config.yaml
dataset: "photos with spoken descriptions (Open Images, Localized Narratives)"
vocab_size: 65
norm: "rmsnorm"
lr: 0.0023
eps: 1e-08
steps: 9300
Rows from block 2, named by matrix and row number. Rows with one number belong to one neuron. Each number is 50 + 10 x the weight over its row's rms, rounded and kept within 0 to 99. All counts start at 0. After the name is the row's rms in percent of the matrix's.
# gate: MLP gate (model.blocks.2.mlp.gate.weight, 256x128), inputs 43-85
# fc1: MLP up (model.blocks.2.mlp.fc1.weight, 256x128), inputs 43-85
# fc2: MLP down (model.blocks.2.mlp.fc2.weight, 128x256, transposed), outputs 43-85
gate.82 138:43 57 48 57 55 66 63 47 50 47 39 51 59 53 60 52 52 48 62 55 54 41 46 60 56 53 29 48 35 46 43 60 49 40 64 57 49 62 49 31 30 74 73
gate.83 085:46 48 53 54 52 57 44 49 61 46 54 53 67 44 39 52 56 67 39 40 50 46 51 34 58 64 47 54 71 28 43 43 32 42 49 53 27 56 82 48 51 43 48
gate.84 107:65 43 40 58 56 48 48 34 48 61 36 57 40 50 59 48 30 68 67 51 44 53 42 70 51 30 64 64 64 49 49 52 59 50 54 52 48 38 40 44 33 43 21
gate.85 098:50 51 47 48 45 58 57 64 54 56 44 45 51 28 24 43 51 49 57 48 55 48 43 42 53 46 48 39 37 43 53 44 48 25 49 57 48 46 50 29 52 54 45
gate.86 109:43 51 50 56 48 53 62 47 46 47 55 48 48 36 53 54 40 36 40 57 51 36 75 30 56 60 62 29 52 49 66 47 53 35 46 39 66 46 58 66 33 65 64
gate.87 122:66 66 65 59 58 50 45 69 46 35 48 64 62 57 49 65 47 52 54 49 42 57 40 60 40 54 64 55 45 53 47 42 33 56 58 43 59 69 47 47 63 30 59
gate.88 084:54 53 41 42 51 50 39 52 51 41 44 38 52 47 57 40 46 48 48 64 45 66 44 50 53 34 38 58 43 58 47 33 73 60 39 49 53 47 59 41 51 38 50
gate.89 105:56 32 43 52 42 62 62 41 51 63 38 56 58 31 61 51 54 35 56 53 53 46 63 75 45 22 51 59 63 45 74 44 45 58 48 38 54 42 47 29 43 62 52
gate.90 117:44 40 32 41 32 42 52 52 64 73 48 61 61 40 53 50 40 55 50 41 45 59 59 53 51 30 48 37 41 55 38 68 61 54 53 67 57 56 54 46 46 46 60
gate.91 096:44 50 55 58 34 62 40 45 53 53 58 50 67 51 56 47 40 57 35 42 49 44 53 54 30 63 49 53 69 57 53 45 48 64 52 50 57 40 54 53 38 55 56
gate.92 084:65 61 62 52 59 55 52 52 55 44 42 48 49 43 50 38 42 63 44 41 54 42 47 54 46 38 62 52 57 52 67 48 45 64 44 42 65 48 59 50 53 55 49
gate.93 166:53 45 59 58 66 50 48 50 42 61 49 55 51 54 41 50 40 69 48 45 43 49 40 44 81 58 47 49 59 54 37 52 62 52 60 35 55 63 40 64 45 51 44
gate.94 102:60 51 61 48 31 72 60 39 60 58 54 54 47 38 58 45 31 44 63 59 62 43 51 74 51 47 50 55 50 46 56 44 41 52 60 43 39 36 69 64 57 47 47
gate.95 116:56 34 56 64 36 49 65 61 48 34 46 45 46 44 49 31 41 40 28 42 56 36 64 57 68 45 40 44 45 54 27 43 52 49 35 45 49 54 55 38 49 45 41
gate.96 075:51 46 38 54 45 68 47 62 50 51 45 49 37 41 41 34 39 48 58 49 52 44 53 70 47 56 41 43 65 76 29 54 57 59 55 56 35 42 36 58 61 50 46
gate.97 102:53 40 46 33 59 51 47 67 57 48 49 58 56 58 62 49 46 46 53 42 47 69 38 54 52 35 30 44 74 46 56 37 34 59 49 30 45 58 96 54 33 59 63
gate.98 085:39 55 38 39 48 25 59 50 55 46 47 39 59 61 29 38 33 58 58 52 50 35 38 69 56 61 57 46 55 50 55 57 74 51 63 62 61 64 63 55 56 49 52
gate.99 138:53 28 38 49 42 47 25 74 41 49 48 60 45 37 44 51 50 57 43 52 56 46 62 65 46 34 41 55 60 50 51 57 44 32 42 71 39 57 35 54 44 48 55
gate.100 075:48 52 51 52 49 55 54 49 60 49 55 33 43 25 45 33 47 47 51 47 63 32 47 45 41 21 30 29 36 47 43 55 61 66 44 56 49 51 43 42 37 42 59
gate.102 137:54 42 52 56 61 46 40 66 39 52 39 55 56 42 30 41 36 55 40 45 61 47 72 47 38 67 58 37 26 58 57 55 61 55 55 54 41 51 50 28 62 48 38
gate.103 102:56 50 31 55 47 54 44 59 50 50 48 74 42 51 40 52 55 61 54 59 51 61 50 40 45 44 73 72 36 45 44 84 56 52 64 62 48 37 44 57 45 41 42
gate.105 089:47 61 46 40 53 49 66 63 52 57 48 63 40 48 31 47 41 55 53 47 52 62 55 59 61 32 72 59 27 44 78 55 41 34 39 50 39 66 57 42 38 60 49
gate.106 112:61 57 49 41 46 48 54 80 59 49 56 61 63 54 48 44 28 42 41 51 57 43 43 49 61 29 50 81 53 39 59 69 81 43 61 65 52 66 37 30 49 56 53
gate.107 079:57 47 56 50 55 58 53 52 55 61 41 65 49 45 52 55 44 64 52 38 47 54 66 50 54 24 61 64 51 51 65 63 41 44 49 53 53 54 32 50 59 30 34
gate.108 140:74 53 57 50 53 55 54 58 45 54 48 42 51 44 68 53 57 30 45 52 48 59 73 57 38 64 19 35 39 46 41 59 55 50 49 45 41 31 67 52 52 54 49
gate.109 112:43 60 54 66 62 52 43 46 63 66 44 70 52 54 33 53 56 65 57 51 35 27 61 49 49 59 35 51 30 53 47 42 36 60 52 54 71 58 53 43 41 64 67
gate.110 075:62 50 63 62 52 42 39 40 51 57 57 72 46 41 62 61 42 31 59 42 42 60 43 51 56 59 45 50 51 61 47 49 58 57 58 74 57 38 49 59 52 57 54
gate.111 102:36 58 32 61 50 57 48 35 34 56 52 50 40 59 67 60 32 40 52 55 56 42 45 43 57 81 64 66 51 52 49 60 28 68 60 46 52 49 60 69 46 49 44
gate.112 092:41 63 45 57 48 50 55 52 49 25 51 64 50 40 71 48 57 68 47 62 58 46 36 47 32 61 44 58 43 51 51 39 52 37 52 36 42 56 55 44 52 55 59
gate.113 102:45 60 41 40 41 48 53 58 43 45 56 50 52 71 61 65 29 42 61 41 62 41 48 51 55 57 60 62 43 52 44 44 33 47 44 29 50 68 71 56 47 38 51
gate.114 101:30 54 67 50 40 52 57 49 49 42 47 54 58 69 42 62 36 52 55 50 57 57 35 44 45 58 58 47 75 53 45 21 47 64 48 48 38 58 42 66 45 35 50
gate.115 105:49 35 43 44 44 23 46 59 34 53 45 60 52 40 44 64 56 54 20 42 49 59 50 75 49 22 51 43 63 52 51 42 39 50 40 57 60 51 50 54 51 37 35
gate.116 082:64 51 41 45 55 54 55 41 62 53 45 71 48 52 58 50 65 54 58 47 42 38 42 54 50 56 41 43 49 62 58 48 46 40 49 35 35 36 43 62 70 47 31
gate.117 086:64 42 48 49 55 43 41 46 36 48 48 57 48 45 46 47 58 51 54 60 54 48 48 62 64 17 60 60 55 29 45 59 42 45 51 57 68 56 66 27 51 41 66
gate.118 117:55 48 47 58 64 41 48 42 49 54 21 56 45 31 52 51 35 51 61 53 54 30 64 55 58 45 66 67 54 51 37 35 49 66 45 28 56 44 43 45 32 42 58
gate.119 134:54 40 41 62 51 42 68 48 56 44 35 49 37 50 32 41 47 50 57 54 37 51 61 73 32 27 61 56 48 48 49 47 47 69 45 42 71 66 56 46 52 48 56
gate.120 100:48 63 56 40 57 60 47 54 42 50 59 43 51 57 54 65 50 51 47 40 77 69 54 48 32 64 46 51 70 43 25 44 72 56 63 30 58 39 51 47 49 54 67
gate.121 100:39 45 63 53 53 52 40 47 61 54 48 40 47 58 42 34 52 46 41 43 71 49 38 48 59 62 66 58 67 46 57 66 63 52 48 41 46 35 55 25 54 50 37
gate.122 100:47 47 36 51 54 57 54 53 45 53 48 49 46 47 59 55 42 49 63 47 36 53 59 58 61 38 55 37 35 57 32 54 40 35 50 61 52 61 56 71 40 54 57
gate.123 134:43 52 56 40 51 58 59 51 48 55 51 46 45 38 37 47 33 61 47 46 51 39 68 46 23 40 41 45 66 57 41 59 64 22 57 57 50 39 56 17 56 42 65
gate.124 096:56 40 50 59 42 49 51 56 41 52 48 57 62 54 57 54 43 44 55 49 50 39 47 64 60 47 61 58 69 46 37 58 30 52 44 36 53 59 46 44 51 42 56
gate.125 089:38 66 68 44 52 44 48 65 59 57 50 40 47 55 56 35 52 53 56 36 54 47 69 54 50 59 47 45 90 49 41 43 45 49 33 75 54 46 54 64 32 32 59
gate.126 107:67 47 72 70 64 51 42 40 50 43 46 57 54 37 67 60 63 44 42 48 56 40 55 50 60 46 69 35 59 47 55 25 53 41 28 43 54 52 19 42 61 55 53
gate.127 083:35 39 44 50 58 50 58 54 41 48 45 51 40 28 51 62 60 47 39 51 61 32 51 57 75 51 46 27 37 50 64 48 72 57 41 45 58 56 53 60 57 53 56
gate.128 096:42 52 43 60 34 40 56 60 49 51 44 50 48 69 65 55 50 63 57 41 37 48 54 54 38 48 46 61 49 56 58 49 34 58 52 65 30 42 52 56 35 44 57
gate.129 090:57 37 47 43 39 48 52 42 50 53 51 48 58 52 65 54 51 30 57 47 61 61 38 48 45 39 65 43 33 51 47 61 43 56 48 40 56 39 56 61 53 53 45
gate.130 112:50 65 51 50 63 38 60 43 44 51 40 50 36 55 50 37 42 63 30 51 46 45 71 56 50 54 57 40 44 53 42 64 32 60 55 69 46 44 42 44 50 40 43
gate.131 105:36 46 43 32 64 68 37 75 62 59 35 41 62 54 39 45 37 40 58 51 58 55 47 44 67 48 57 50 33 49 58 57 48 44 56 38 65 62 49 43 60 46 47
gate.226 088:59 42 59 47 44 57 56 53 60 49 55 51 51 76 47 48 56 57 49 47 45 56 52 50 76 40 49 48 34 51 50 48 52 55 31 61 26 46 46 65 53 53 58
gate.227 093:51 48 55 49 50 59 53 56 54 45 35 40 43 57 41 69 37 46 29 57 36 55 52 52 51 42 69 43 34 58 47 35 43 49 62 68 60 25 55 54 50 58 59
fc1.82 120:50 53 69 55 71 66 57 51 39 42 41 52 58 57 46 37 47 48 60 55 54 33 66 34 62 65 35 50 32 51 36 54 53 48 60 62 46 72 67 37 32 67 68
fc1.83 090:59 52 56 59 69 63 42 53 47 55 54 53 49 30 48 35 55 52 36 63 55 42 45 45 42 35 53 41 75 77 63 42 56 34 43 47 43 37 45 35 45 49 44
fc1.84 105:45 52 51 23 51 25 56 38 47 49 35 62 31 48 41 37 45 56 46 62 52 53 65 64 53 29 51 54 82 52 52 38 73 53 55 55 61 47 48 53 40 57 55
fc1.85 103:53 55 47 48 35 58 69 50 66 41 41 51 60 38 30 41 44 49 57 53 51 52 31 40 46 61 45 39 58 52 46 52 46 24 43 40 46 61 52 52 48 52 38
fc1.86 115:43 46 50 56 41 52 57 52 43 50 56 33 36 52 56 39 47 47 31 51 51 59 63 42 54 59 61 37 25 53 42 40 52 46 42 44 67 44 38 50 36 78 54
fc1.87 122:39 57 31 65 47 53 51 56 30 59 78 49 62 66 43 45 58 45 30 42 43 47 56 43 54 66 46 61 34 48 59 50 49 45 57 40 35 61 57 56 50 57 57
fc1.88 087:47 39 40 38 42 37 59 51 57 50 49 60 35 37 56 39 47 52 44 59 51 50 39 46 57 37 44 59 35 43 54 47 65 58 56 56 57 42 53 35 57 59 44
fc1.89 095:57 47 48 54 57 77 52 38 46 48 45 49 46 41 37 57 65 34 53 46 53 53 61 50 60 12 65 64 60 50 44 37 46 52 52 36 49 50 50 47 57 71 46
fc1.90 118:52 63 70 63 54 62 57 45 39 23 38 49 45 38 64 52 52 52 44 44 43 41 37 54 44 72 50 53 49 46 79 31 51 39 55 23 44 41 46 55 45 54 52
fc1.91 095:50 64 55 44 75 51 50 48 69 47 35 65 60 57 42 49 46 49 53 64 55 47 45 48 55 37 60 54 58 47 59 53 45 51 43 47 68 53 55 41 54 42 53
fc1.92 084:56 52 33 39 37 53 56 41 57 55 50 43 51 42 42 44 48 52 55 56 52 47 50 64 46 39 41 44 52 53 56 50 42 46 52 53 40 51 67 74 42 43 33
fc1.93 111:51 45 55 59 49 58 38 42 40 53 42 47 50 49 36 59 55 39 55 55 58 61 67 51 57 39 46 47 59 45 73 55 51 55 32 42 38 39 24 41 51 55 47
fc1.94 096:60 57 50 52 41 52 62 58 67 57 34 44 36 53 50 52 46 59 44 43 47 43 27 67 72 43 66 47 39 52 74 43 51 52 45 53 37 37 37 70 48 51 41
fc1.95 121:38 78 55 40 59 49 38 50 62 58 42 45 58 43 55 58 42 50 48 64 35 68 51 57 59 43 73 38 54 60 65 45 44 50 69 66 59 44 63 64 49 50 52
fc1.96 085:60 46 58 38 48 44 52 41 61 37 39 54 54 53 41 59 46 42 55 61 51 25 63 32 37 59 39 44 51 44 48 57 46 49 51 50 38 46 74 54 46 56 32
fc1.97 096:48 41 60 43 48 46 35 45 55 62 52 51 55 58 64 38 45 61 61 64 32 53 47 43 56 25 46 53 58 60 53 25 44 51 55 41 57 33 71 45 51 38 46
fc1.98 086:55 40 35 58 55 48 51 41 44 52 46 58 44 31 48 64 66 43 35 48 46 37 45 52 46 25 29 50 38 67 19 40 41 60 68 45 51 51 58 57 44 57 26
fc1.99 138:43 41 52 44 57 38 42 63 44 56 59 53 51 48 41 52 43 53 54 47 40 31 71 74 42 44 46 54 58 53 52 49 50 30 53 73 38 68 40 58 36 55 37
fc1.100 083:46 42 46 46 44 63 63 48 61 46 55 36 46 33 49 39 45 50 39 49 58 25 36 41 55 39 36 37 42 41 38 59 73 47 49 50 40 72 54 36 40 30 69
fc1.102 122:58 58 48 37 58 59 51 52 65 66 61 43 46 56 60 30 55 47 63 46 39 43 48 30 41 71 60 16 67 52 45 53 62 36 49 48 44 35 49 36 69 53 57
fc1.103 104:57 45 55 53 54 50 43 56 45 28 40 28 65 46 62 42 54 51 47 46 64 52 32 56 62 48 42 27 68 50 36 26 46 46 51 41 51 60 52 40 55 62 46
fc1.105 099:43 59 50 55 65 50 65 58 46 54 48 52 53 25 49 56 60 38 54 61 48 51 66 45 51 39 47 54 47 62 47 44 30 61 57 45 51 67 40 51 36 58 39
fc1.106 122:42 42 48 56 52 46 53 38 49 61 52 48 40 47 49 61 63 58 48 45 48 52 73 29 37 62 46 38 47 57 46 44 40 66 54 38 48 28 71 64 47 54 61
fc1.107 079:55 50 62 32 56 53 60 38 54 54 35 58 31 62 67 66 63 52 52 40 37 56 63 53 42 62 56 53 53 42 55 53 28 52 49 53 58 24 39 81 43 54 28
fc1.108 134:27 49 31 52 47 50 36 42 53 46 52 55 44 52 34 54 48 66 50 45 61 54 36 51 49 45 76 62 64 47 49 56 62 49 47 52 53 49 34 41 50 36 51
fc1.109 100:54 44 58 48 36 38 44 56 46 43 59 31 50 59 62 52 52 58 42 38 72 69 57 60 62 64 35 49 61 53 62 49 47 38 42 33 47 40 54 34 48 36 40
fc1.110 117:85 48 50 40 51 54 47 47 66 46 62 52 57 42 44 52 60 43 32 44 55 50 94 59 47 39 45 58 45 58 25 39 29 45 32 42 38 65 54 54 66 45 55
fc1.111 107:64 56 31 63 39 45 45 48 45 56 49 45 51 57 61 56 30 48 47 41 45 43 55 38 38 71 49 60 53 52 57 49 51 47 43 50 44 53 52 60 45 32 62
fc1.112 097:43 36 61 50 59 61 38 60 64 62 64 48 51 64 38 69 49 46 47 41 43 46 53 79 71 39 43 53 46 52 62 60 62 74 44 54 51 38 47 56 46 50 67
fc1.113 107:66 47 47 44 43 41 39 32 41 55 55 52 55 49 71 50 45 55 62 46 60 46 51 37 35 41 50 36 71 57 28 34 49 58 43 27 68 59 51 54 49 42 48
fc1.114 101:50 35 52 59 46 53 56 56 57 57 38 34 65 60 37 57 38 57 59 56 55 39 43 55 43 29 61 56 40 50 60 59 51 33 53 55 52 55 45 71 47 37 62
fc1.115 122:27 67 55 52 44 49 54 57 54 41 52 52 47 61 56 41 52 59 72 57 59 37 58 51 73 76 23 43 44 50 58 51 50 46 62 48 61 49 51 34 43 60 59
fc1.116 075:42 19 44 37 45 58 58 56 42 58 52 50 41 66 45 52 48 65 46 50 41 46 45 61 67 57 39 60 60 52 49 61 38 55 52 54 59 52 43 52 76 56 37
fc1.117 090:39 59 42 40 35 43 71 53 56 44 63 46 58 43 48 45 48 53 54 62 61 42 67 34 33 68 51 61 66 55 47 52 53 38 56 47 45 44 38 45 43 51 65
fc1.118 121:48 42 58 51 28 58 63 53 46 41 57 45 32 57 67 46 53 56 42 61 55 71 35 65 56 48 50 47 42 50 63 55 65 52 65 53 34 55 55 34 41 55 36
fc1.119 116:47 62 51 43 45 53 36 50 46 54 46 33 58 53 69 57 42 42 61 42 75 59 53 41 58 56 42 34 58 53 51 55 53 30 57 62 51 27 51 49 47 43 40
fc1.120 094:39 43 38 39 65 48 37 58 46 59 53 52 26 47 56 52 45 52 40 36 58 62 57 35 37 64 54 36 51 46 35 59 78 69 55 55 62 55 61 27 51 54 60
fc1.121 113:50 64 52 43 43 46 52 39 71 54 41 26 52 51 40 39 44 49 48 50 72 53 43 23 53 74 72 49 59 46 60 58 50 54 43 51 45 45 49 21 63 57 42
fc1.122 098:44 61 61 45 55 38 49 41 60 48 52 50 64 51 42 40 58 42 46 59 63 45 43 36 59 45 36 67 47 39 45 46 53 51 57 51 63 39 44 41 53 42 43
fc1.123 128:48 53 54 41 46 54 42 49 53 40 48 43 55 47 43 43 30 61 52 44 53 32 49 60 34 28 49 50 74 47 43 53 55 24 46 56 48 30 52 29 53 54 62
fc1.124 103:46 58 38 54 36 42 38 56 54 44 40 43 37 56 50 53 35 55 56 50 40 56 27 38 43 70 60 61 68 46 40 57 62 41 29 38 66 39 56 51 48 33 63
fc1.125 087:37 59 56 42 36 54 46 44 47 56 53 39 46 64 52 52 57 57 40 41 52 35 44 56 48 55 46 68 78 51 47 54 58 69 34 34 43 43 55 52 57 45 53
fc1.126 105:39 40 35 28 32 44 60 49 51 50 61 48 56 54 30 46 44 61 69 42 51 53 61 48 35 68 17 50 57 54 37 65 47 64 51 60 38 60 77 41 28 45 56
fc1.127 085:51 50 26 53 55 48 58 25 49 66 61 60 43 28 50 37 41 48 52 43 54 61 47 47 54 55 57 38 34 48 39 52 43 52 54 44 41 50 53 48 59 71 46
fc1.128 088:44 65 73 63 43 40 49 49 60 45 37 44 59 59 43 58 49 61 48 51 59 47 32 39 63 66 54 52 55 42 51 47 62 54 50 48 49 44 36 44 35 45 48
fc1.129 098:52 48 39 67 42 50 24 62 68 46 50 56 47 66 44 45 51 66 46 36 45 58 48 51 43 53 51 56 47 47 41 36 29 57 52 44 39 42 56 41 64 40 61
fc1.130 115:44 57 44 61 49 40 52 41 43 37 41 56 33 64 46 47 44 61 41 42 45 37 58 60 55 67 41 60 51 57 47 68 34 51 55 62 41 38 36 59 55 46 37
fc1.131 102:34 53 41 58 65 55 44 50 60 53 56 70 55 39 42 39 56 48 70 57 48 28 59 42 64 68 59 49 32 55 51 44 57 50 49 28 63 58 49 58 56 57 52
fc1.226 081:37 55 48 73 58 44 55 56 60 62 60 53 47 41 60 46 30 46 86 41 37 48 52 41 52 58 38 60 42 40 47 50 48 49 71 41 33 49 43 52 53 44 38
fc1.227 083:34 47 53 65 47 55 46 53 50 66 54 46 45 50 41 54 49 65 45 43 56 25 39 39 66 39 48 56 56 52 53 56 49 53 55 63 72 41 47 48 56 58 63
fc2.82 100:42 63 37 55 19 35 47 48 64 51 46 46 42 46 75 57 41 71 48 44 30 68 27 58 43 65 41 35 54 51 79 49 45 39 64 41 51 24 39 56 59 61 40
fc2.83 110:55 50 53 31 46 44 62 72 64 48 50 72 57 60 45 38 43 50 45 42 57 58 48 72 54 37 60 45 54 43 72 47 42 52 58 49 35 44 51 28 39 46 50
fc2.84 110:61 68 59 80 54 61 38 54 39 53 64 45 57 58 34 56 47 52 51 30 51 49 52 52 51 73 42 51 33 49 41 67 29 50 57 36 47 44 52 60 54 57 51
fc2.85 096:50 65 69 44 48 64 73 42 48 42 57 70 53 47 78 69 60 31 63 49 46 45 54 58 50 59 62 76 59 50 34 42 43 62 62 37 44 50 50 74 45 54 67
fc2.86 123:42 52 49 55 37 36 51 44 41 41 45 46 43 58 45 55 55 48 38 55 52 80 83 34 57 37 59 64 63 54 68 59 57 37 30 30 70 49 45 45 28 63 65
fc2.87 091:51 46 51 44 63 47 48 53 51 53 46 43 66 39 45 38 58 59 46 21 53 45 79 50 57 48 50 23 49 47 54 45 40 35 51 48 64 54 43 43 57 36 50
fc2.88 102:42 62 50 69 44 71 39 55 47 63 44 38 65 59 58 54 51 41 50 54 58 49 56 39 46 66 48 51 51 29 48 48 21 43 62 47 40 58 53 64 63 40 57
fc2.89 080:40 56 53 40 48 11 46 71 52 61 67 51 55 53 56 53 54 51 51 40 48 44 62 52 63 74 43 29 63 52 73 68 58 49 42 56 48 59 54 62 54 44 40
fc2.90 090:55 45 43 44 66 60 48 51 45 60 54 43 63 49 23 48 66 34 48 65 58 48 63 43 56 36 60 67 57 47 27 43 36 60 37 65 61 64 52 52 52 49 54
fc2.91 096:53 71 61 35 52 32 41 39 51 61 54 55 53 53 57 51 33 57 50 31 68 53 57 58 42 59 35 47 46 47 69 50 41 54 48 51 58 44 53 48 43 45 63
fc2.92 105:53 38 58 65 66 50 33 46 43 66 47 54 56 50 44 46 49 68 58 62 56 35 55 46 46 56 55 54 22 45 36 63 76 77 53 52 52 61 54 28 51 47 58
fc2.93 107:32 58 38 48 44 45 57 50 63 48 58 47 49 60 48 49 41 60 46 58 49 27 46 53 44 62 58 27 32 53 34 48 52 59 63 75 44 49 65 60 58 45 54
fc2.94 118:46 52 50 44 59 25 52 59 46 46 43 49 38 48 49 51 53 49 43 40 33 69 46 49 66 35 58 51 35 53 68 60 47 50 44 49 57 55 39 32 44 65 48
fc2.95 103:41 49 52 54 51 75 47 66 50 56 50 43 49 52 56 53 46 52 50 41 36 56 28 51 38 61 36 57 13 51 67 59 44 58 67 47 43 55 37 33 53 59 46
fc2.96 093:40 65 51 61 42 52 41 50 42 50 44 55 57 47 56 41 29 48 58 47 65 61 58 31 69 40 41 32 60 57 62 52 58 41 55 53 68 47 42 29 42 47 57
fc2.97 113:44 42 49 61 38 57 52 41 55 52 45 46 47 38 43 42 50 43 62 62 76 60 58 35 47 52 61 49 27 46 40 56 81 71 58 73 69 40 36 48 49 52 52
fc2.98 097:58 50 45 53 60 53 51 49 55 55 59 43 44 56 59 53 54 57 49 50 60 50 56 25 43 72 63 39 66 48 62 43 38 55 43 49 65 45 50 44 62 70 57
fc2.99 107:43 45 50 57 48 43 41 57 39 54 44 63 44 47 49 52 65 53 57 44 47 75 39 30 41 61 49 46 40 53 43 50 20 49 59 42 49 39 73 36 50 42 49
fc2.100 094:37 63 34 50 55 44 39 65 51 40 37 47 57 57 62 56 40 43 61 44 44 62 51 61 75 63 53 59 69 55 45 48 31 52 55 61 49 35 52 55 60 46 48
fc2.102 115:50 58 48 62 58 42 37 44 49 48 44 52 40 31 40 56 59 49 55 64 51 75 49 48 54 42 49 38 67 45 42 62 56 34 42 46 65 65 49 62 35 53 60
fc2.103 102:49 35 37 51 55 60 57 43 53 56 45 48 37 50 37 47 53 71 58 47 59 60 31 34 47 39 59 61 48 58 54 58 53 42 50 62 52 53 39 54 43 41 38
fc2.105 113:42 43 28 44 53 61 38 53 40 57 61 42 45 50 53 43 48 32 34 44 42 48 64 34 42 59 52 46 57 48 55 46 87 35 51 50 63 56 44 43 54 52 48
fc2.106 113:60 55 49 58 67 55 48 59 65 61 44 61 67 57 53 34 42 53 46 53 48 60 51 49 47 59 66 54 68 50 43 57 56 36 62 64 62 54 38 37 65 51 45
fc2.107 097:61 48 46 51 66 54 43 59 63 28 49 56 37 43 51 44 60 25 45 48 46 43 42 57 50 61 49 50 43 32 44 65 46 55 48 51 47 56 66 50 48 63 35
fc2.108 107:70 43 65 27 49 47 49 60 52 50 62 56 32 43 62 58 33 34 37 47 53 28 58 32 59 49 51 61 48 50 50 53 56 45 34 50 49 50 38 61 43 46 44
fc2.109 084:42 51 44 49 71 54 40 32 47 54 52 37 51 56 36 47 49 46 53 73 47 54 33 45 43 54 69 52 29 41 39 66 62 67 39 72 52 58 50 66 44 51 59
fc2.110 094:26 46 52 59 40 42 53 44 36 50 45 58 32 41 49 45 40 60 75 55 45 35 00 45 60 57 45 41 63 48 57 43 66 60 56 52 50 41 40 51 48 41 45
fc2.111 098:42 38 53 36 53 51 52 36 63 41 46 61 51 45 57 40 53 47 46 52 67 46 41 44 52 21 54 41 62 44 37 43 63 37 55 61 49 40 55 28 49 54 34
fc2.112 095:75 61 58 52 35 60 38 40 50 61 52 59 38 67 38 51 52 33 34 48 50 50 50 36 35 48 65 55 51 51 46 58 27 35 46 52 51 51 56 61 45 52 31
fc2.113 096:28 44 37 46 50 51 44 34 54 47 49 59 40 49 40 51 48 47 43 59 48 61 54 47 55 29 71 59 37 50 60 63 72 67 52 61 53 45 50 40 29 54 42
fc2.114 104:67 56 44 61 45 50 60 35 71 47 31 60 48 52 46 41 44 52 57 53 39 58 41 55 51 51 64 44 70 50 46 47 51 40 26 59 28 53 47 52 55 52 34
fc2.115 110:57 30 50 49 75 54 65 53 56 47 53 63 51 46 27 49 60 63 61 58 62 34 66 39 42 37 47 43 35 50 23 50 51 42 51 61 44 76 53 64 50 45 42
fc2.116 092:51 40 51 48 68 51 62 61 54 45 46 34 47 37 47 52 43 58 40 48 45 62 63 29 61 38 44 80 45 51 43 58 53 46 52 57 57 55 49 40 56 70 43
fc2.117 083:63 58 50 40 47 49 41 58 54 45 42 51 45 73 52 44 40 36 47 37 48 56 27 45 50 67 50 37 40 47 54 57 47 53 49 75 46 66 65 67 56 39 43
fc2.118 099:50 56 41 57 67 37 53 42 43 62 51 58 66 49 35 50 53 45 49 58 53 48 89 50 56 45 73 33 66 49 42 49 42 55 46 56 62 68 49 66 54 30 71
fc2.119 093:50 52 49 41 65 62 48 60 48 45 43 32 55 40 29 52 62 28 43 64 44 68 56 45 56 36 59 62 41 52 46 44 44 65 47 73 41 59 58 35 50 66 52
fc2.120 102:49 27 34 25 56 28 51 36 58 51 35 58 38 55 47 43 56 51 40 61 43 48 43 44 47 41 62 47 42 57 66 48 51 51 35 70 46 62 51 26 48 45 27
fc2.121 101:37 55 57 40 52 44 47 60 36 40 57 67 42 47 51 49 61 43 46 58 47 46 42 49 50 36 40 60 44 55 65 64 55 46 50 45 57 38 56 92 43 39 58
fc2.122 090:52 39 52 46 58 59 57 40 64 45 61 36 53 61 32 48 51 45 45 56 34 66 50 47 48 55 64 28 45 51 51 33 48 44 72 56 46 65 55 52 62 58 56
fc2.123 099:44 66 65 40 46 33 45 61 54 45 61 55 59 60 51 62 57 39 59 56 46 65 64 43 46 66 46 55 54 55 49 48 51 61 65 42 65 63 65 83 46 41 56
fc2.124 094:61 51 60 47 38 50 56 28 65 49 62 42 58 47 46 42 50 41 35 59 45 47 51 42 56 25 51 43 73 41 34 41 76 50 40 55 38 45 58 51 58 43 47
fc2.125 093:50 52 47 55 47 58 39 45 62 45 38 51 37 48 60 63 53 33 54 47 46 49 43 65 40 35 57 48 25 59 62 40 54 52 51 36 28 50 52 49 40 32 39
fc2.126 089:56 43 42 40 46 71 65 40 52 61 46 49 46 34 44 41 78 59 38 70 65 62 48 33 30 30 57 61 40 43 51 59 53 50 57 58 59 46 42 51 56 44 66
fc2.127 090:57 71 60 53 55 47 55 51 53 34 46 42 50 57 70 60 45 59 69 36 35 75 45 57 35 49 53 64 64 54 48 59 26 63 41 52 48 52 41 42 39 45 50
fc2.128 104:34 65 52 44 54 57 41 43 65 47 46 43 46 51 55 57 43 35 44 45 57 41 74 45 28 44 59 52 51 45 74 50 48 24 58 65 43 57 47 64 57 51 47
fc2.129 102:53 62 53 58 59 44 58 40 55 58 53 47 48 52 53 49 71 49 55 56 62 59 37 37 50 42 47 35 62 57 47 53 70 39 42 49 37 35 41 60 48 60 65
fc2.130 110:53 42 58 36 36 71 52 55 66 41 61 46 59 64 60 52 46 25 56 53 57 42 70 45 45 34 41 57 47 52 43 28 48 58 44 45 54 39 56 66 40 46 55
fc2.131 093:47 56 49 36 59 60 51 49 41 68 41 33 65 43 75 44 44 53 48 41 66 69 34 52 56 56 42 54 61 44 62 53 63 53 67 47 39 42 50 34 40 58 40
fc2.226 090:38 62 48 66 59 54 53 44 49 55 57 58 49 19 37 55 33 47 64 51 59 57 38 61 39 52 54 43 57 48 56 51 38 52 55 49 63 63 67 40 32 35 48
fc2.227 095:60 48 51 46 49 42 41 48 42 40 47 47 45 51 36 59 53 56 36 51 45 56 34 50 48 30 58 48 50 50 57 35 43 50 58 57 68 32 48 41 31 39 49